Weights of a small multi-label image tagger: 40-pixel images, width 256.
Rows from block 4 of a small multi-label image tagger, named by matrix and row number. Rows with one number belong to one neuron. Each number is 500 + 25 x the weight over its row's rms, rounded and kept within 0 to 999. All counts start at 0. Numbers have three digits each.
After each neuron's rows are labels from the 100 images, of 14976, where the neuron reaches its largest size: "responds to" is what is common among them. Only what is clearly more common there than usual is listed. The data: aerial photos of the United States (SatlasPretrain). In brackets: how many of the 100, against the usual share in percent.
# gate: MLP gate (model.blocks.4.mlp.gate.weight, 768x256), inputs 156-207
# fc1: MLP up (model.blocks.4.mlp.fc1.weight, 768x256), inputs 156-207
# fc2: MLP down (model.blocks.4.mlp.fc2.weight, 256x768, transposed), outputs 156-207

gate.497:499543523524525509517508498507484509490493495527487510536531464535501502505505539458536504494473501505508499484520512465504481497477478472513540539491504509
fc1.497:525506500531510477492501517455488448505524484557528488504487538488486517491501483507525445535481460459519460496457514563470488494493476505518466491476528507
fc2.497:489514500516486479489495485548550452517471529502502506474477502450503556514506495491546495478506446549523465475506459520504510491519484471467526505456506465
responds to: building (87 vs 41.8)

gate.265:492512477525498515453501520469494508468516527521488466525474484492516487502503505499494440483463506492498523490497460481452516506495493529519489474505478502
fc1.265:443495512481434496485547487492513480524468497504511500455505452492497503537531529493472514489465458530536496520512512487502513493475522524493514502484471490
fc2.265:527494516468533501505469492514521533467493529477566494546507502475499475469472472531506505524496516466499508554535507462540514487493457487540503525500472506
responds to: crop field (45 vs 9)

gate.317:496483508539539500538494503482487461537499509511500518519466479509502510469469483501518486503477514495487494486489522546485486508499500497517502479488531460
fc1.317:523492503500498451506504516469525545485544512470523544488477461519516486496500472489465481535498495485461501491485557516486475454486527523519481533533519480
fc2.317:506472532488543519489537486517496507528522517481529518544515480497545492478456474505543459505521504505477510516478488467534499480472527505529513497558477550
responds to: crop field (26 vs 9)

gate.268:494483521529555518510501553491457492439523524502493468500500506520537523499505498484487481511536477496504500464469491506470482509459504481504455517489468485
fc1.268:497532492438456513473520536489502461499469534483521503505519521501448469548548536502494491499493483466523469515494500443533490487487484464509478465464539472
fc2.268:510487510504502492530469442496547486483491526462551485529471547459503463528546515552486522493464553462529498488510513487508521518505481489500536528508543533
responds to: crop field (39 vs 9)

gate.166:513493498507509512491495526501477530510480511493460532494508471512520512532493533476485541476493513548491554468471436460496524525489498479505511520513523488
fc1.166:466483455482484531490512501525504517491478535438473511495483466486481491518491512521464544475506515532489522510507439460514527500510500509497488482510486472
fc2.166:496538474550449521514447483463539480499524484511488495517480535465554503501519478517461475480494541485526479502503446518481494544553459468467508506502539511
responds to: crop field (32 vs 9)

gate.62:518445532515511535485508523509529505462456482474526498482511501508532493506491512490546513505552496509544501417528540509499508527460473483477479525516493485
fc1.62:455510496487513495469496494540473516483498554483501497525483491510501478480518513515482502505504529498454506530490494457495478502524508468500492531481482492
fc2.62:494557507492506519492530493489480478462478521513458481514461566492473480485545514524448491501493488480487486538536542517524501493501505508490518509479498459
responds to: building (89 vs 41.8)

gate.399:509483508534509480533506514450474492517481459531535522487486506522518512495471478516499509522505463504528475461477521522503522541462470529495469484502529509
fc1.399:543509505482529470499524463475531514556483519545491516503483486505500477503493496517548485489519496516510476475520520501506538488501471502520522520505513540
fc2.399:491506502473473508494472441551517464505500518468526452562459519456507453505497445505501525491491537505553478550510520504551480498524472471511543541520470513
responds to: building (68 vs 41.8)

gate.35:506505505503503528509469547452460481493531525521483515526516539491525528490524499517505475485463487490535489461480474524451486492477507485509480480499501495
fc1.35:503505510491503515478501511522514516456508549478480516506488496493494491488517514498493503446527531532492527488529494454493468495519504485507517553537471494
fc2.35:517488481540468452509498421494488514546473476486458535466509480505485549461441478498491472520521504542517516520469471493523496524565516497456479496496550483
responds to: crop field (27 vs 9)

gate.32:464511518499475499481532514482460493498510536475494503477502494494498510540512495500490474514500465529491539482522477474486472525465472491525481499496530493
fc1.32:480518487506469471496485495478488478516489523555513483521537478500519500516501516495516502504493497505520468490472482530476481536493469487528455453477520480
fc2.32:503565464543473496534468456473551501488492496505536492527467509445520478485535465536463508494499550477503493524539481524495512526549473472476562530500528508
responds to: crop field (28 vs 9)

gate.735:455499516503515513494499489494492500481474564465490512511507473495494499518508511486519501520515507510498540495504446480491505519477520451494512497442493495
fc1.735:507505484481502497487500508494498443486495449524535496499534560521495466501557518506470518515505503511543490498505504508518510467498504552482521482489484507
fc2.735:500480530449551494462512538474424516492508509474503532529497496510496511497529482484550478495509496454489512525509526482542499478424507488502511506553463478
responds to: crop field (38 vs 9)

gate.446:528489521491507516495547515494511537465503493524514558523468485496488440503490516452506497499481490499454502433492481493503478461482521495488470548504520477
fc1.446:495534529488497500487497483514544551462510542486494499515495472467493464495516499500483521481493537510488525503526483474508464492517483450526517545521506503
fc2.446:482503516483461529512533473508516541526509523479482470472503482520431547498532516499493553518506487526488492493491480480547498546495472481489484521536521507
responds to: building (88 vs 41.8)

gate.666:522526535506538494506517486483531531494491509515531495517506483518506487494512518474493492461511509473491535487544539480488479506483501481490524551518483498
fc1.666:501571512495516542500491491488494503519475519499478496524517501523497520471521496502506535441499530493499479538515506485517513530506480490508555540563504538
fc2.666:467485470474479517507539488497462489537534496542467532444501492499453520501500507478474505531499482456488471499490514487529496492485521510512516454500494487
responds to: building (88 vs 41.8)

gate.30:457469495490509564496496520510480488457486518486528490510485530518523490532511502512504490526458508518511506478501506511496502521465483544495489493524508483
fc1.30:507539503498496433479529489489515544474457503512500514485521473531481513463527510516472532496492485494511518514561561510507497492506499483512529524477503512
fc2.30:528435505455526499492503513522447515504515509512459505492526461523469549474448489462491488543520487515504518490497504483527479489481506516530479502497454501
responds to: crop field (54 vs 9)

gate.135:474455495513502520513517523507493501500468456506505484527519493483529517521483529499482505509499460514513495447493512525510524514487498543537456485534472498
fc1.135:449530448513475480503493518494511507500481514467447513482509468520495490566476526506483528512515515544537512513511473472495550500504495505480481476500495509
fc2.135:500506507486527492513550506468449499518505501489496497509498501521498522478501471534462521499520500467531470490529519513509527440447516550524527500499481462
responds to: building (83 vs 41.8)

gate.436:464467492532458550504491520486489491482482518500479500525497468491539504469558530488481505483495493542499510459518514499480506469443493508517494515482518455
fc1.436:530448489500508471505485488521513506566481453512502495483565481535523485470463517510513524527515518499480522501492534497528505496511495518532513481523500552
fc2.436:510481530476519482476527578493503500496509495513471494461509509525478525495489507467523511484483433509467499481489525481489488475424529535511475484498436499
responds to: building (76 vs 41.8)

gate.67:453481465475527515482525507507483513492466581467510471481492467521481479501523562506496511491502497537471529473523466464520513514488544518492492473493480468
fc1.67:489525510509556491535518485503532524477443506489549462470479485507490467493533514498519564486524511543502523516538531481519508535515513484473517499496496499
fc2.67:497534476504499448486507475523496468499505495540494484487505525505469499482525472478500505559524491522495468514444502496540490498531502520540500477493522460
responds to: crop field (27 vs 9)

gate.304:488458504536508504513503509483486461513476480528503470492502512483538515524474494502508485521498474516495475483501494536477519530480506531509451450484502482
fc1.304:530455466524503496500540538479490487513479437499488500479503492537495503488442500490501515499530469498487495477517529506505530503481496540506463501524508542
fc2.304:504496509470480501478541465511445508534529500496465529453518484501446502485497500499487519521510511491482480498489532501553491493574521512484510512495521495
responds to: crop field (29 vs 9)

gate.430:509497521550507524523527546471515498509498448501542469466482477518517502504501484480511487487500457511476525478518520537493508479484498504497486496517535523
fc1.430:460526500494479489478503502496509512514511483501473526533509497481527514502485482532414513494465488499480525536461509505478476528506480497540485476532451473
fc2.430:529465510514489523480543559464481473484513461514514513486515449498533462508535493482504507471526459545514503451485530541443503455453499522506488503507518493
responds to: building (82 vs 41.8)

gate.581:499458515513479499510490523464519503496514521487510494514474530493551490487504487467512502483523482502485485435496460502460477492445484475488473496471492475
fc1.581:518524446562514457515536498496496504476472456527504487459494477530471461539475519496500542492495512496469500514494513530511564484523515533503496495490545495
fc2.581:486481537505527507478474533527531500490483527481494486513478504497530473505508504517527493490504475531502500529483503482500513503472494493532478489517475510
responds to: crop field (26 vs 9)

gate.189:527512505503542509465543511487454526470512495463539534517483461495481482520507491475515459508496479486494511485517489474517469499492552540501511528522495475
fc1.189:498493498522503519504513499488497476497475502440484500505494457533503464541516512490480524478499519544523517488531496488506482533500550508472494500508515489
fc2.189:535459488449508521515521521536423485472503506523540561517508501505401519458481496480497498512500494481517517490505489499537499465516498510528489511462504474
responds to: building (67 vs 41.8)

gate.150:473497488504487513500516531483487485501488549504499525523511469512537527497483555487536481485498479538484539484473464458488495493466504484475463495452512446
fc1.150:493502516478536526491465486529470525458517542456545481519497519471488523490498502502506493547546508483502472488549492526542448493506506461483530515463493516
fc2.150:502459551517496483506508532472561451499498506449494518507508514471554439490535465508541485479487479486478500487523499478476525481451481520471528486541531514
responds to: building (97 vs 41.8)

gate.531:492508551516486498477492525459484525483508506503525494497476531480538473482519461498504517494521496496502504456488469507465491498435479480477514530494510507
fc1.531:471479446514520507502497512482544472538509477474477499479493464505517534526451545509511489508445459528533500487500484512505526512525485473545487496549514495
fc2.531:479467499477498490430522534545490502521498511513470512479535497510495492497487533464531491510507459567520529488456512490470462474457528512500451479495480492
responds to: crop field (41 vs 9)

gate.408:458486515478505520519515519466466487477494557457500523503453535532485507476505499538507457470526459486507480504488503444478497527460556519510500468479491500
fc1.408:504482445523515480505505486508475416497458499521488495505517493473490525500469524509504489525485501508492483492536483507534518483519486513501504508461486487
fc2.408:457458488492495484448504568557484473527509492480451485478507474499527495493517524441518507495522445536538495494470502473446500492466540487509459469510506490
responds to: crop field (28 vs 9)

gate.193:530484541529504505542510528514499540455530493525532544523509452477508527467475491478501491519477511454496512470520525495486447457504482490496471560519526500
fc1.193:529485503443497551470519527543480501459529518489536518515525491480460494478501531463513520523504509473514533469479487458532487442515496524505487542525485501
fc2.193:497478527491537506498469554525516524484483512504524479503479509529503514529498503486522492502489475520500514527491465474504514523461472496527462505515460523
responds to: building (77 vs 41.8)

gate.49:509483531510509491535498540463490533494572536506529511499474521485519499478490481486508501528511500463480500467458499501472458476487457482523438498486494469
fc1.49:501492489449497504466522456520492445509475464469524469481543516492440461518514491496505480488525484536512511535489490506537537520518560528495522510500485525
fc2.49:501523483515506482515500566471493513488505490551465495486514526536490509501490473461448496494505451481500506492463488521460469491463478486523458528486509496
responds to: crop field (27 vs 9)

gate.487:472480475524478487529518504490483536520488544519446530514507458512478520478515533494486521492496493525473503488489470470483503435481525479514518565481526486
fc1.487:463462471463472491481494481513469511498493587479482520532512484493484483494508539508475501492511505479474489507524437417521495460495521488539507530486487475
fc2.487:504517541518524503529488499506513543485495520505464494496434487488453468529485508536527504496495514497529484522530488459506503543476480465439485489537510496
responds to: building (67 vs 41.8)

gate.723:512539509506485512524493556453453476497530497561512491521503499530528524485537469493528496500520488473538483463469525539465490471469508522518498518482525510
fc1.723:486512490486490509476487478509473507474512574497485530508478505455475485500516490508515504487494515494513469516519443442497489518507474483507495502471494494
fc2.723:499514490472502490443549539480445487493527490466531497489491479507501470518491501491506479503522468514466522473485509495508511542457527509491490496533486516
responds to: crop field (28 vs 9)

gate.229:506517506494461541477500493493491514483514572474502517457503453502505502499512508475515507498524508525479532491517438433496505525483469504480537537506496510
fc1.229:532494449541489489526506488478529487547450517524489506484495487539523535470500518524491519471506492521516517523505538502497519485488485504490513514481528464
fc2.229:486486524485511503523509459553479501535512544504484503503526507539522531486480507471501528490522487506473506488471491470548488500490545502517513514501486512
responds to: crop field (34 vs 9)

gate.569:509470525505513499470540520499454490480523503502518516480467502457488501516496515494527490524465511473482491486512506486501502493469532512506475513474494492
fc1.569:511476549505504519506511523492497491492506509477534521494472451450478465505491484527541469488476501468502516476547507468500467486504531480524502543505509496
fc2.569:483461467512468536538451545522459493557519510493499473500499489481508519507486504491515495511522501504541492489534477498501469492550498491488512447523493519
responds to: building (76 vs 41.8)

gate.285:511467527515524487524543530499491502479516482543491522535443489511476508507479493507499465517494475477459473486490511511496470434496531498478428472503538492
fc1.285:489526506476486525501497501567526596458468495496513503516498476504502533480512535500506525492486511516493543502515532472537494452495502474501533513520479507
fc2.285:511488469473466494511507488517492502523515504486553526502525487519457509550501521515529517555460503511511515505480463448546509495495469502505468503487531467
responds to: building (86 vs 41.8)

gate.623:504490548484505519483494483497446488463546539492525512503470512475505511501532489492514467505488522496513499469493489491474476526468516480468506500480473473
fc1.623:497482436514522483508484492484513497518498470511467492494492534501496492515504512515512479559508506530526498497487476544541529485516516496494479475462485503
fc2.623:473502513558525554490509562550553498490468512500501494483502482488557483505557504505489478493482493516491510474519484499424487448444478468518457487523537485
responds to: crop field (31 vs 9)

gate.467:509491481479507498483536521506504552503483484507498463500489490513490484513507493495499494489474464511488522470487482517513549488510484512529504503528489522
fc1.467:475506493512495508526470471492498495473484521471483525486509490511528532483510526519504519512505539523510497522512511462498492503487536494468528516480480468
fc2.467:514505457513504511543500507458504497445478481500515486523506475490552492483480488519495510560519539470516505493561487532479503483476456483498535516470513498
responds to: building (93 vs 41.8)

gate.222:501512529473542517493540498511453524466497533462481488503460465509465465518498514484532469484491514500507524499546478485521479541500537508473531528483498514
fc1.222:484498498485510473479529485500509528493465479467544493507525476525489476536537544518486535503484502540512496507555514494516495472490543496514501507501497502
fc2.222:505501473478492495532490516500477451505528480538532540527486529492462509475513488467504456500521491498504454512509475526502479478536485506516481476457540471
responds to: building (90 vs 41.8)

gate.426:506492520480540497505535519508457491459489522479521490494487479505477503500486509490540484505481458489500470481519505488519484489481549496505455483488526455
fc1.426:504492480521491518474475507485550525535479475533457476481506565554540523476447485511478514486507500475487530511446498499475537508487472503488521488544475512
fc2.426:515500503464507456457563532510476517509479474508490477483517492507457515516505522499488495545495473491487509464486538479492532463424491552518482501530485479
responds to: building (82 vs 41.8)

gate.442:513494484513516464508514521505499498472494505525503534469460484528477510471509526508485506513482469481476490496478521504485501441474519517473458459511535442
fc1.442:526554493476567486487512507525564533463485469520540487512493474514492540487512509483505489487485487520511513506516539523509536486497484495464496468516501507
fc2.442:535460467462493501521513476523468507509532519489533520524541476507454524506514522485505513527510518518526525490509495469524490461509497517498491515493510478
responds to: building (88 vs 41.8)

gate.91:496503487519505501493523515479527539452481497505520522482501500518529502477524476485452518482528469569476555462530527525459492476479515486487480500536515501
fc1.91:466486535473536497499499527514498546511541509487487432525455546471517524471464475524541528531514512460518503493485489494477516506472529535494486506529483536
fc2.91:500527505560467528487514500496520523503502492466488467472444470508463472539536507472494508465502503505501502514505525525480509522513528508482502497476552459
responds to: building (85 vs 41.8)

gate.122:515520460488480516488516520468501491485523539543505522523489534492492530502519521462494469500491454493495490461437490518498477454494500517502466511500497451
fc1.122:486476468517488505499516508518521510543465484454475489458503462514498491511478495514458575472521505525478533525525491481517528515510512524507514469545487519
fc2.122:509485483477481526505512469486485508526490485544512521526525542532503501481538493494477519490518545495493475474520524535514505484459485463501551552480515487
responds to: building (68 vs 41.8)

gate.763:514534485487523519497530532469444499518541512531527523523519533503486530453471489463536425534493485494502501485448490498479511462500464513481466504464500501
fc1.763:505525489468510482459500487501491491490556524473457522492481564480500542490529479519473465529469488493532498532484509526450485451478498490484455509489520487
fc2.763:522430515449510499511524513550486489513507511474475508473507460499472508495466534495524458535523480534501537505500531494522506499503536519486475464503464509
responds to: building (71 vs 41.8)

gate.159:523492503504514508508496564430493490477507484497522524476497506489542515457487480507507476460481460483507493468520508528428522512430508509463482497487501516
fc1.159:486522513495492531511496508485520509474510520459514520502510469508484470496509532483501495475515508507509531493510510497479460489502538473468511522479510488
fc2.159:496517501506489494504457484483538522471491492476557481502473518454486465504506475546509512510482549454504509527545498502505510523526457482492518524494506492
responds to: crop field (28 vs 9)

gate.389:452500490538489503499471497477469478490527562525490484517455510515502494475527483523518488457521502483482473496478477508445478512482487491471479519523507493
fc1.389:502513488522517538546464509547504541464480504485481518559488476469544544449480498502497502467463539484486528497506516491502477480520532504503527494536454508
fc2.389:471459503544497509534522490510532495556524497498501489457489496528566538527518514485497524500516460527499486461496511518475474484470537519497518467497521513
responds to: crop field (53 vs 9)

gate.668:506515508560492490468478542458472489521520464521482515468459550478515525501493479511531494513490474475516459478472503552427503511455478491470489479496532511
fc1.668:548508523520523478508496503520462515502532510470428514499514463531477522482503534457508481521496527445503478493507517480501470474507481489481560561506521531
fc2.668:479516504494469534489560521494475461509494492513448492484517481507496501496559529458496508472509484545473487497455530521503466485483547505483512477483486480
responds to: crop field (25 vs 9)

gate.515:490506507476490496489480521515493508469512545504466509532512504481518484497508498517454506460510507466493499501498468470480519483487472455527494509481461493
fc1.515:481480476481510482495492537501501470480483518505468500515511539486475477527496507508448512472536502497527484505479464475506535486495499486536462464467449475
fc2.515:493454520487507518500444474540508480519502492515528503534543506479530492464499500503507500506521554482488502562493525487560482483613519522518500492496495487
responds to: river (25 vs 2.5)

gate.243:457447503470494513492546539506475490467481507463532517483494476515497479534489544449531485502539458529481527468511482491522502483486538521521486444508492447
fc1.243:440474465475470495473494486524525513492473511495498546512513460522488476515530547473503547493532509514482511495487497487526511426504513493522501482533477457
fc2.243:516525480519474501514437470497562512498490490495556484540488521472525510519513511532504500495479540485540507506527480490518505509545430482466519527486519488
responds to: building (91 vs 41.8)

gate.167:520494518464556488455526532527487534453515510497470534533465533513485479465482533491525467477508492502451512477486465468517498488477522506491468470498522483
fc1.167:539521488455477506529513491498469461506481545499517528532498485532465533470537523476512464463495510498482510500478534480542502489475517503460523514480509458
fc2.167:498446521459502497498523502496441503539520488533502523495541503527459563493476504465505499523522458516504507480471504488495468477531554508523482496485482503
responds to: building (96 vs 41.8)

gate.532:493475499522496495454513527485519514464471478486494505503483498491516446532505529506475527528458510549469523444506453479494499520507486515545452478531534526
fc1.532:514543532489532484515494529473489507512532499543518504501528496518505520474489477482533485485509470458512498493487551523487468477482489471525498550473509523
fc2.532:479456537492549502491513526526478527465481488505456508469519503560494494501453486495517485523504456503479545514493501475492491480466530507542513497534480526
responds to: crop field (25 vs 9)

gate.683:510506501531515495530479525449491547499516538513527546532481511519553503479533487489501505518493514494526492456476519528450486487487502491493478502464505475
fc1.683:499483511515478493533515534474469500498551527516476537505461516498488502495480444461488505524494503441513476475471497506469458435485472484533479519498496493
fc2.683:498504516510502504473550440529504480538480506489571487504489513504475467490509514522518499496513534508463475523523507495517531538493548502496530490520474530
responds to: crop field (34 vs 9)

gate.470:513523503523467547498518540464479495499454498564540495462490519509500518486531488474495497460513440505556455473459527497504506490447460513486502529494478473
fc1.470:460518509487522499505469462528510528486534533473479529557500471500514485494500530522511504488476527529463516529523458451495490511512522466510513503481475491
fc2.470:464475548516545498488483530519531526498492516481520462510472522504545483494507488512528481511504481499513510499515501467459493493477477489537483496534500512
responds to: building (97 vs 41.8)

gate.447:521543524509487532472529550485490538493470484492498510488487482485489515495500498501510469475477429525473493485503482515468537525486500521477471509522522546
fc1.447:489528528474512462501483480506483505517540521513512500565514479507503479488517513498491494506475525501480512504498505490517452456510504456525518495476500491
fc2.447:497490490499466485478493485479515457496484481488472475541506507474535517550555525492476498481507494540545501526468500541567498513541514513500513487483505488
responds to: building (82 vs 41.8)

gate.366:497539532509499507491505509467509496492534539453532482503498485491535497488510492487501510496522503503494505470535503498455482488450494470491503495454493501
fc1.366:522494544482529491498512487508471505504502472490512501511517525481477520505487506531502460561473486488512453498486509491480502493485506478498488486481483478
fc2.366:499486471463538535503520551490492467500534483536516513473519523482460564511495544473487508482501493484491532480526524492480508427503520511478477485450478512
responds to: crop field (34 vs 9)

gate.423:494473467523504524501533537511504481462481471515442501487468478491482481503469499470493491472504461503470509458493459493517510512510502520498482501548458521
fc1.423:487515552458502509480484497518489533463545557483496503517495506480487496482510530490518489506513508501491514517498465451506464499502494462494522514521499484
fc2.423:483503515542518509490466503484555498486482516487568467514476553522575479529518491528506520486493495487521489500524481496471519498480478481525499483497494489
responds to: building (80 vs 41.8)

gate.456:488479496488485529482528504519486505501476544489477527433492476518470519475495547488522534507516480573514516485482488447517515466482470502473511537508517469
fc1.456:480499450493504496493489507508466484507513475512497518514532505476490514541480521515508472532480477489510440501457454527493525483496503516514466424495478504
fc2.456:528523511514481493490508550502543519479497466496516498488472525446542499529519509500502485497470472479538501503522491517439512478497468490465510507500503488
responds to: building (72 vs 41.8)

gate.665:476477527498520515453526563480506463488470480499504465492529503513540487499511506490483499492510445538521495438512485536475507521423475484546469494494495469
fc1.665:509532542477479519534494483519500512526522529479478510517511483483491484496502503519508496461493509491503496498498519465507452447506489473492568541495491487
fc2.665:498516516516520501471473536542508490523488530483455479505499466511591484489522517505527509464488497546498511483471500488435538530416523511523499497536471486
responds to: building (79 vs 41.8)