From a checkpoint of a small multi-label image tagger.
Model: 11.4M parameters, 40-pixel images, arch perceiver, activation swiglu, patch size [4, 4].
Training: ademamix at rate 0.0008, 10800 steps, batches of 128.
Data: 50862 training examples, 27.2 epochs.
Rows from block 4 of a small multi-label image tagger, named by matrix and row number. Rows with one number belong to one neuron. Each number is 128 + 32 x the weight over its row's rms, rounded and kept within 0 to 255. All counts start at 0. Numbers have three digits each. After the name is the row's rms in percent of the matrix's.
After each neuron's rows are labels from the 100 images, of 14976, where the neuron reaches its largest size: "top examples" is what is common among them. Only what is clearly more common there than usual is listed. The data: aerial photos of the United States (SatlasPretrain). In brackets: how many of the 100, against the usual share in percent.
# gate: MLP gate (model.blocks.4.mlp.gate.weight, 768x256), inputs 104-155
# fc1: MLP up (model.blocks.4.mlp.fc1.weight, 768x256), inputs 104-155
# fc2: MLP down (model.blocks.4.mlp.fc2.weight, 256x768, transposed), outputs 104-155

gate.69 140:162179126108168116137125146094088191133171090138145086089117115131117134163156202113144144096133143165125157152100122173160133124116119150090090087064122070
fc1.69 126:153170156065181146126098177110096164113138080153177076083143131096084124106127110142147126099104070098103176168149128102161141141121154128177125120090123107
fc2.69 197:156156135123162052123130114138103088146148163146133093106136166144145095178184111124101138148158080124161140127132138114123150163098101067108108100122158195
top examples: crop field (37 vs 9)

gate.360 125:089128164180097159159158134085059136069208147106162118056130118107106147113174162152137087091128150107128123149114152122116035099152108141122126101132150119
fc1.360 108:163116123186102107157085093157098140182129158123117117163166125119174104119109141100135139146104173143100060040150112123170115150170105200127147132152137143
fc2.360 117:068138131102164074080174103090141061152133126045114093082121103139101125122116157143097085100179074138168137148068156082181102145120112098126126193104096143
top examples: building (73 vs 41.8)

gate.726 076:110151120146132121159124146114096136144142118099152162150110162128105116135135114066118117076172160127119124098132134136104155149141114128129114044139084087
fc1.726 057:158151141189089150177145141121101114181150177119194179096172126112081130135110102123119104132107137140144152113144081076102109092125085186077144127159111160
fc2.726 034:118135129087158149079132145128147077142184082136125076152142117143123124095125182140170086086155137112102169136060074064164124167146137102117152169034158120
top examples: building (90 vs 41.8)

gate.323 108:115149113110134074100188155149145135188155017094116119183126119162145052138135187102139123155116129169152073155087078125145129167100076151109124138080138119
fc1.323 071:139060085173125153113105118091112175069115185073103119097134130113107209147169136147131153134154134162159154077110121141111110107168183187157130150148122201
fc2.323 170:103127130145098167106117133127099184142172134168127105112107160112135131182065167134153110123091179154092149132114094134102137105136135096126106151113076063
top examples: crop field (27 vs 9)

gate.758 139:135133124184103114190158076138129140147133142063118124118132092129169168113138140149092156127155164167189092125111148130161090134157105090035142132125170104
fc1.758 087:106131127161147098173192054119136113150136126060109161145109099109179174085140123115076142132178136142173083160114163083160103122145115090034159134123168084
fc2.758 035:135121117104127168124118160142122132151122126172150110134121147167107154135149070159140149148133099079081129156190116125106173128124064159171113146169089132
top examples: building (75 vs 41.8)

gate.656 129:117137141065164151093086139123091129078153147152126068084133125129093142146159196135199144097144073124135179165068103139152149168130119150173114123064135146
fc1.656 101:121118123165138086133202118132138148154116090090147156136086170108157119145137084091091128175123194173135117105144138124122078084173128105087094127146093064
fc2.656 345:071153113107141135091130120109056066146177114117146078099105114108097145094102161131122054096145124138123104164049137090159098119161135089137127184085129093
top examples: crop field (44 vs 9)

gate.624 078:176088161108150153093160091167123139127166130111147134127119085123131159117151119172115131088112114073147142129128114069187055144198142113157154156081165114
fc1.624 068:091140143178104132206115111157124106089113134150101101096169144039174128119081153122149133173147138144090166142122110156123141138117179130139117117104097138
fc2.624 183:091158124106129168115074109117065094139182095141136112089116119078120106121098138090161101105114163187109130134109104083147104120130153146124129195143069113
top examples: building (77 vs 41.8)

gate.437 087:082147132152081086140192097117093129185154169080146140078131121138133166150183128091178111123136093142189150115103132110170033169164116145124147165135170158
fc1.437 076:192124106133153179081091146165174169061102148189122097179135136119112086126060131167131173177139166077037141128159111154111186129132166108179100105111086111
fc2.437 109:104139130142186081108156098103122091141133147121099147136121114149128122103203149164103166146186043117185119181089142091148147123121060162106103148091173178
top examples: building (95 vs 41.8)

gate.515 095:138118062122070138101167151144117107135151146113081169213184089142131130115139148141118145148121118160127089160090113183180134137145118153118121099116176181
fc1.515 069:135100058086100129123126133210110080156130128130106137189191097114134127108096140154142154139120083123101116176086072186171178132163086173174123116118174151
fc2.515 034:098086164111148158169152127112124105144063148111145082107106110121072118154165070130126112115119145115081109130118137115123143123127134155146096117163103124
top examples: river (25 vs 2.5)

gate.459 071:099117166092161104078203104117105149179138103091171146104064151144176156156114106128131135121205071165148152172140131082136106176146134059160083148115116103
fc1.459 058:135124188110170126129183128142081153143136184132200090051096171129128138134095104120153119170176070131148167171157092087112113132146145097135112142127090117
fc2.459 027:176123119136095162143125103099136090148100127167149150130169121101139158114137009132088122153104156094106103148146151179169107114149100139113164138170142156
top examples: building (91 vs 41.8)

gate.335 097:118146141160168090135072144113081122120166121139116076132147178129119120140153214144114148109125099106122096162101118128144149182089117118133090098002118097
fc1.335 152:100119122070157109071106169119112109131153094189148069133119208132097112153154130105127099111107088065117156150123108123117156155078136140212053138094105130
fc2.335 104:155134090123144120127142144120153107149125134162110108145142153155124104134153134121124157153150095117140093129156130137126172120137101116119082106173183167
top examples: building (82 vs 41.8)

gate.591 085:100137117115152064057140127082150131230125059126150126175071145165201110106130144041116125147123111180116110147093126131162118162083127126092113142123099140
fc1.591 062:137139104090107227175140104109164107067106132105099197098107088161091167100154119125119055114142130077120122120142151158126116133143150116146158079139136140
fc2.591 030:091106175097173093097113160141114141116185124083155137095103145089133140086057176130132119105141132151105114099105112086108105097124119128133145140075104086
top examples: crop field (28 vs 9)

gate.581 131:090102111093096126166145099145126119131210108064102082140101096177157136115173234167099130155171158197172153153016113167159124150118089105026108099065143126
fc1.581 096:159109151093162121068142113157154133136099142172160105113139149107099130128102080198174102108108082036129152157142110124140132132102124138178150167087174114
fc2.581 253:059150143127142133102130131116084078144173111084113104101106091116102145094097141128095072087178135147132113154054106094143106120159166134136150199083120104
top examples: crop field (26 vs 9)

gate.748 077:127185151155127127170133110082084135115194122136133136055138138118136126133194153116091130112100129146128175124125148113127116125103100086106119086092087162
fc1.748 051:135078123102119122082112179165102156147137144103127130171131129116157125134089150155157138156138158158102056117123130158122097120198202175127102112148189119
fc2.748 031:174119130127098152165150131146135174149087102171160132117132140174116136189164136106147105125116113065137166133106122084140057202148134149177139079175170130
top examples: building (68 vs 41.8)

gate.214 084:166082119166069154172154124136101177129168120089148127090171061060116166116112148143130117161124215163160182123113142114141082142148095116079161104112075027
fc1.214 060:122110103126090100094162137156161159174120081144154092147105132131154167068103108091154084086075172119141123172091152151137101143108091191170141122133137120
fc2.214 074:109119145139158050111191139113146068124112165022100111118147123139096132132178151149085090114118061119189126124095165112179108133082161073115093120096109179
top examples: building (67 vs 41.8)

gate.614 095:103132181145134123173130149129083170123205132152131117071093121132167116174110146131106129116149130124106161124125138100131062129098076128048142132113070090
fc1.614 084:168099077127083118078128123206148148161126140103126122179116165148149071134083115126184168186133133181149123124134124132128154194142137153144106137145153131
fc2.614 028:135118121105162137109117126134100166139143164104167122068102169041098120138135106081153170169089149149118145086130099099122106090155129172223079159145080172
top examples: building (84 vs 41.8)

gate.166 076:146049136103124071091157175103126138209142127124145088166119121169152078103119174132204138125145156147166116164049136162150074146093101165080146161128126144
fc1.166 316:178086099086092116089109155178161147166111135137135133187137157135166081121089133137189174140145115164116104134125087187140145177131128172167126139142171165
fc2.166 034:132119155153139155130140126152201138082040146137055107187166119106149156142097133185131174134143185101118130083124131164102167125142132168120108083127152161
top examples: crop field (32 vs 9)

gate.151 075:151124125147140080099101135192123113132127102127167109080126163094154095113075112133127105194092116130129147117158097097119144153139051135166105179125129119
fc1.151 076:122131152145154202209120136103118112081109167149125136119163093136088131112152109176094106076112130114168130149127146139119135061154171134125131084168118125
fc2.151 041:120083131090133128087153156128142108147207114093083083163138115147111134110132227140120100143166101144152148126029125075165145140123148112125128156021153137
top examples: building (80 vs 41.8)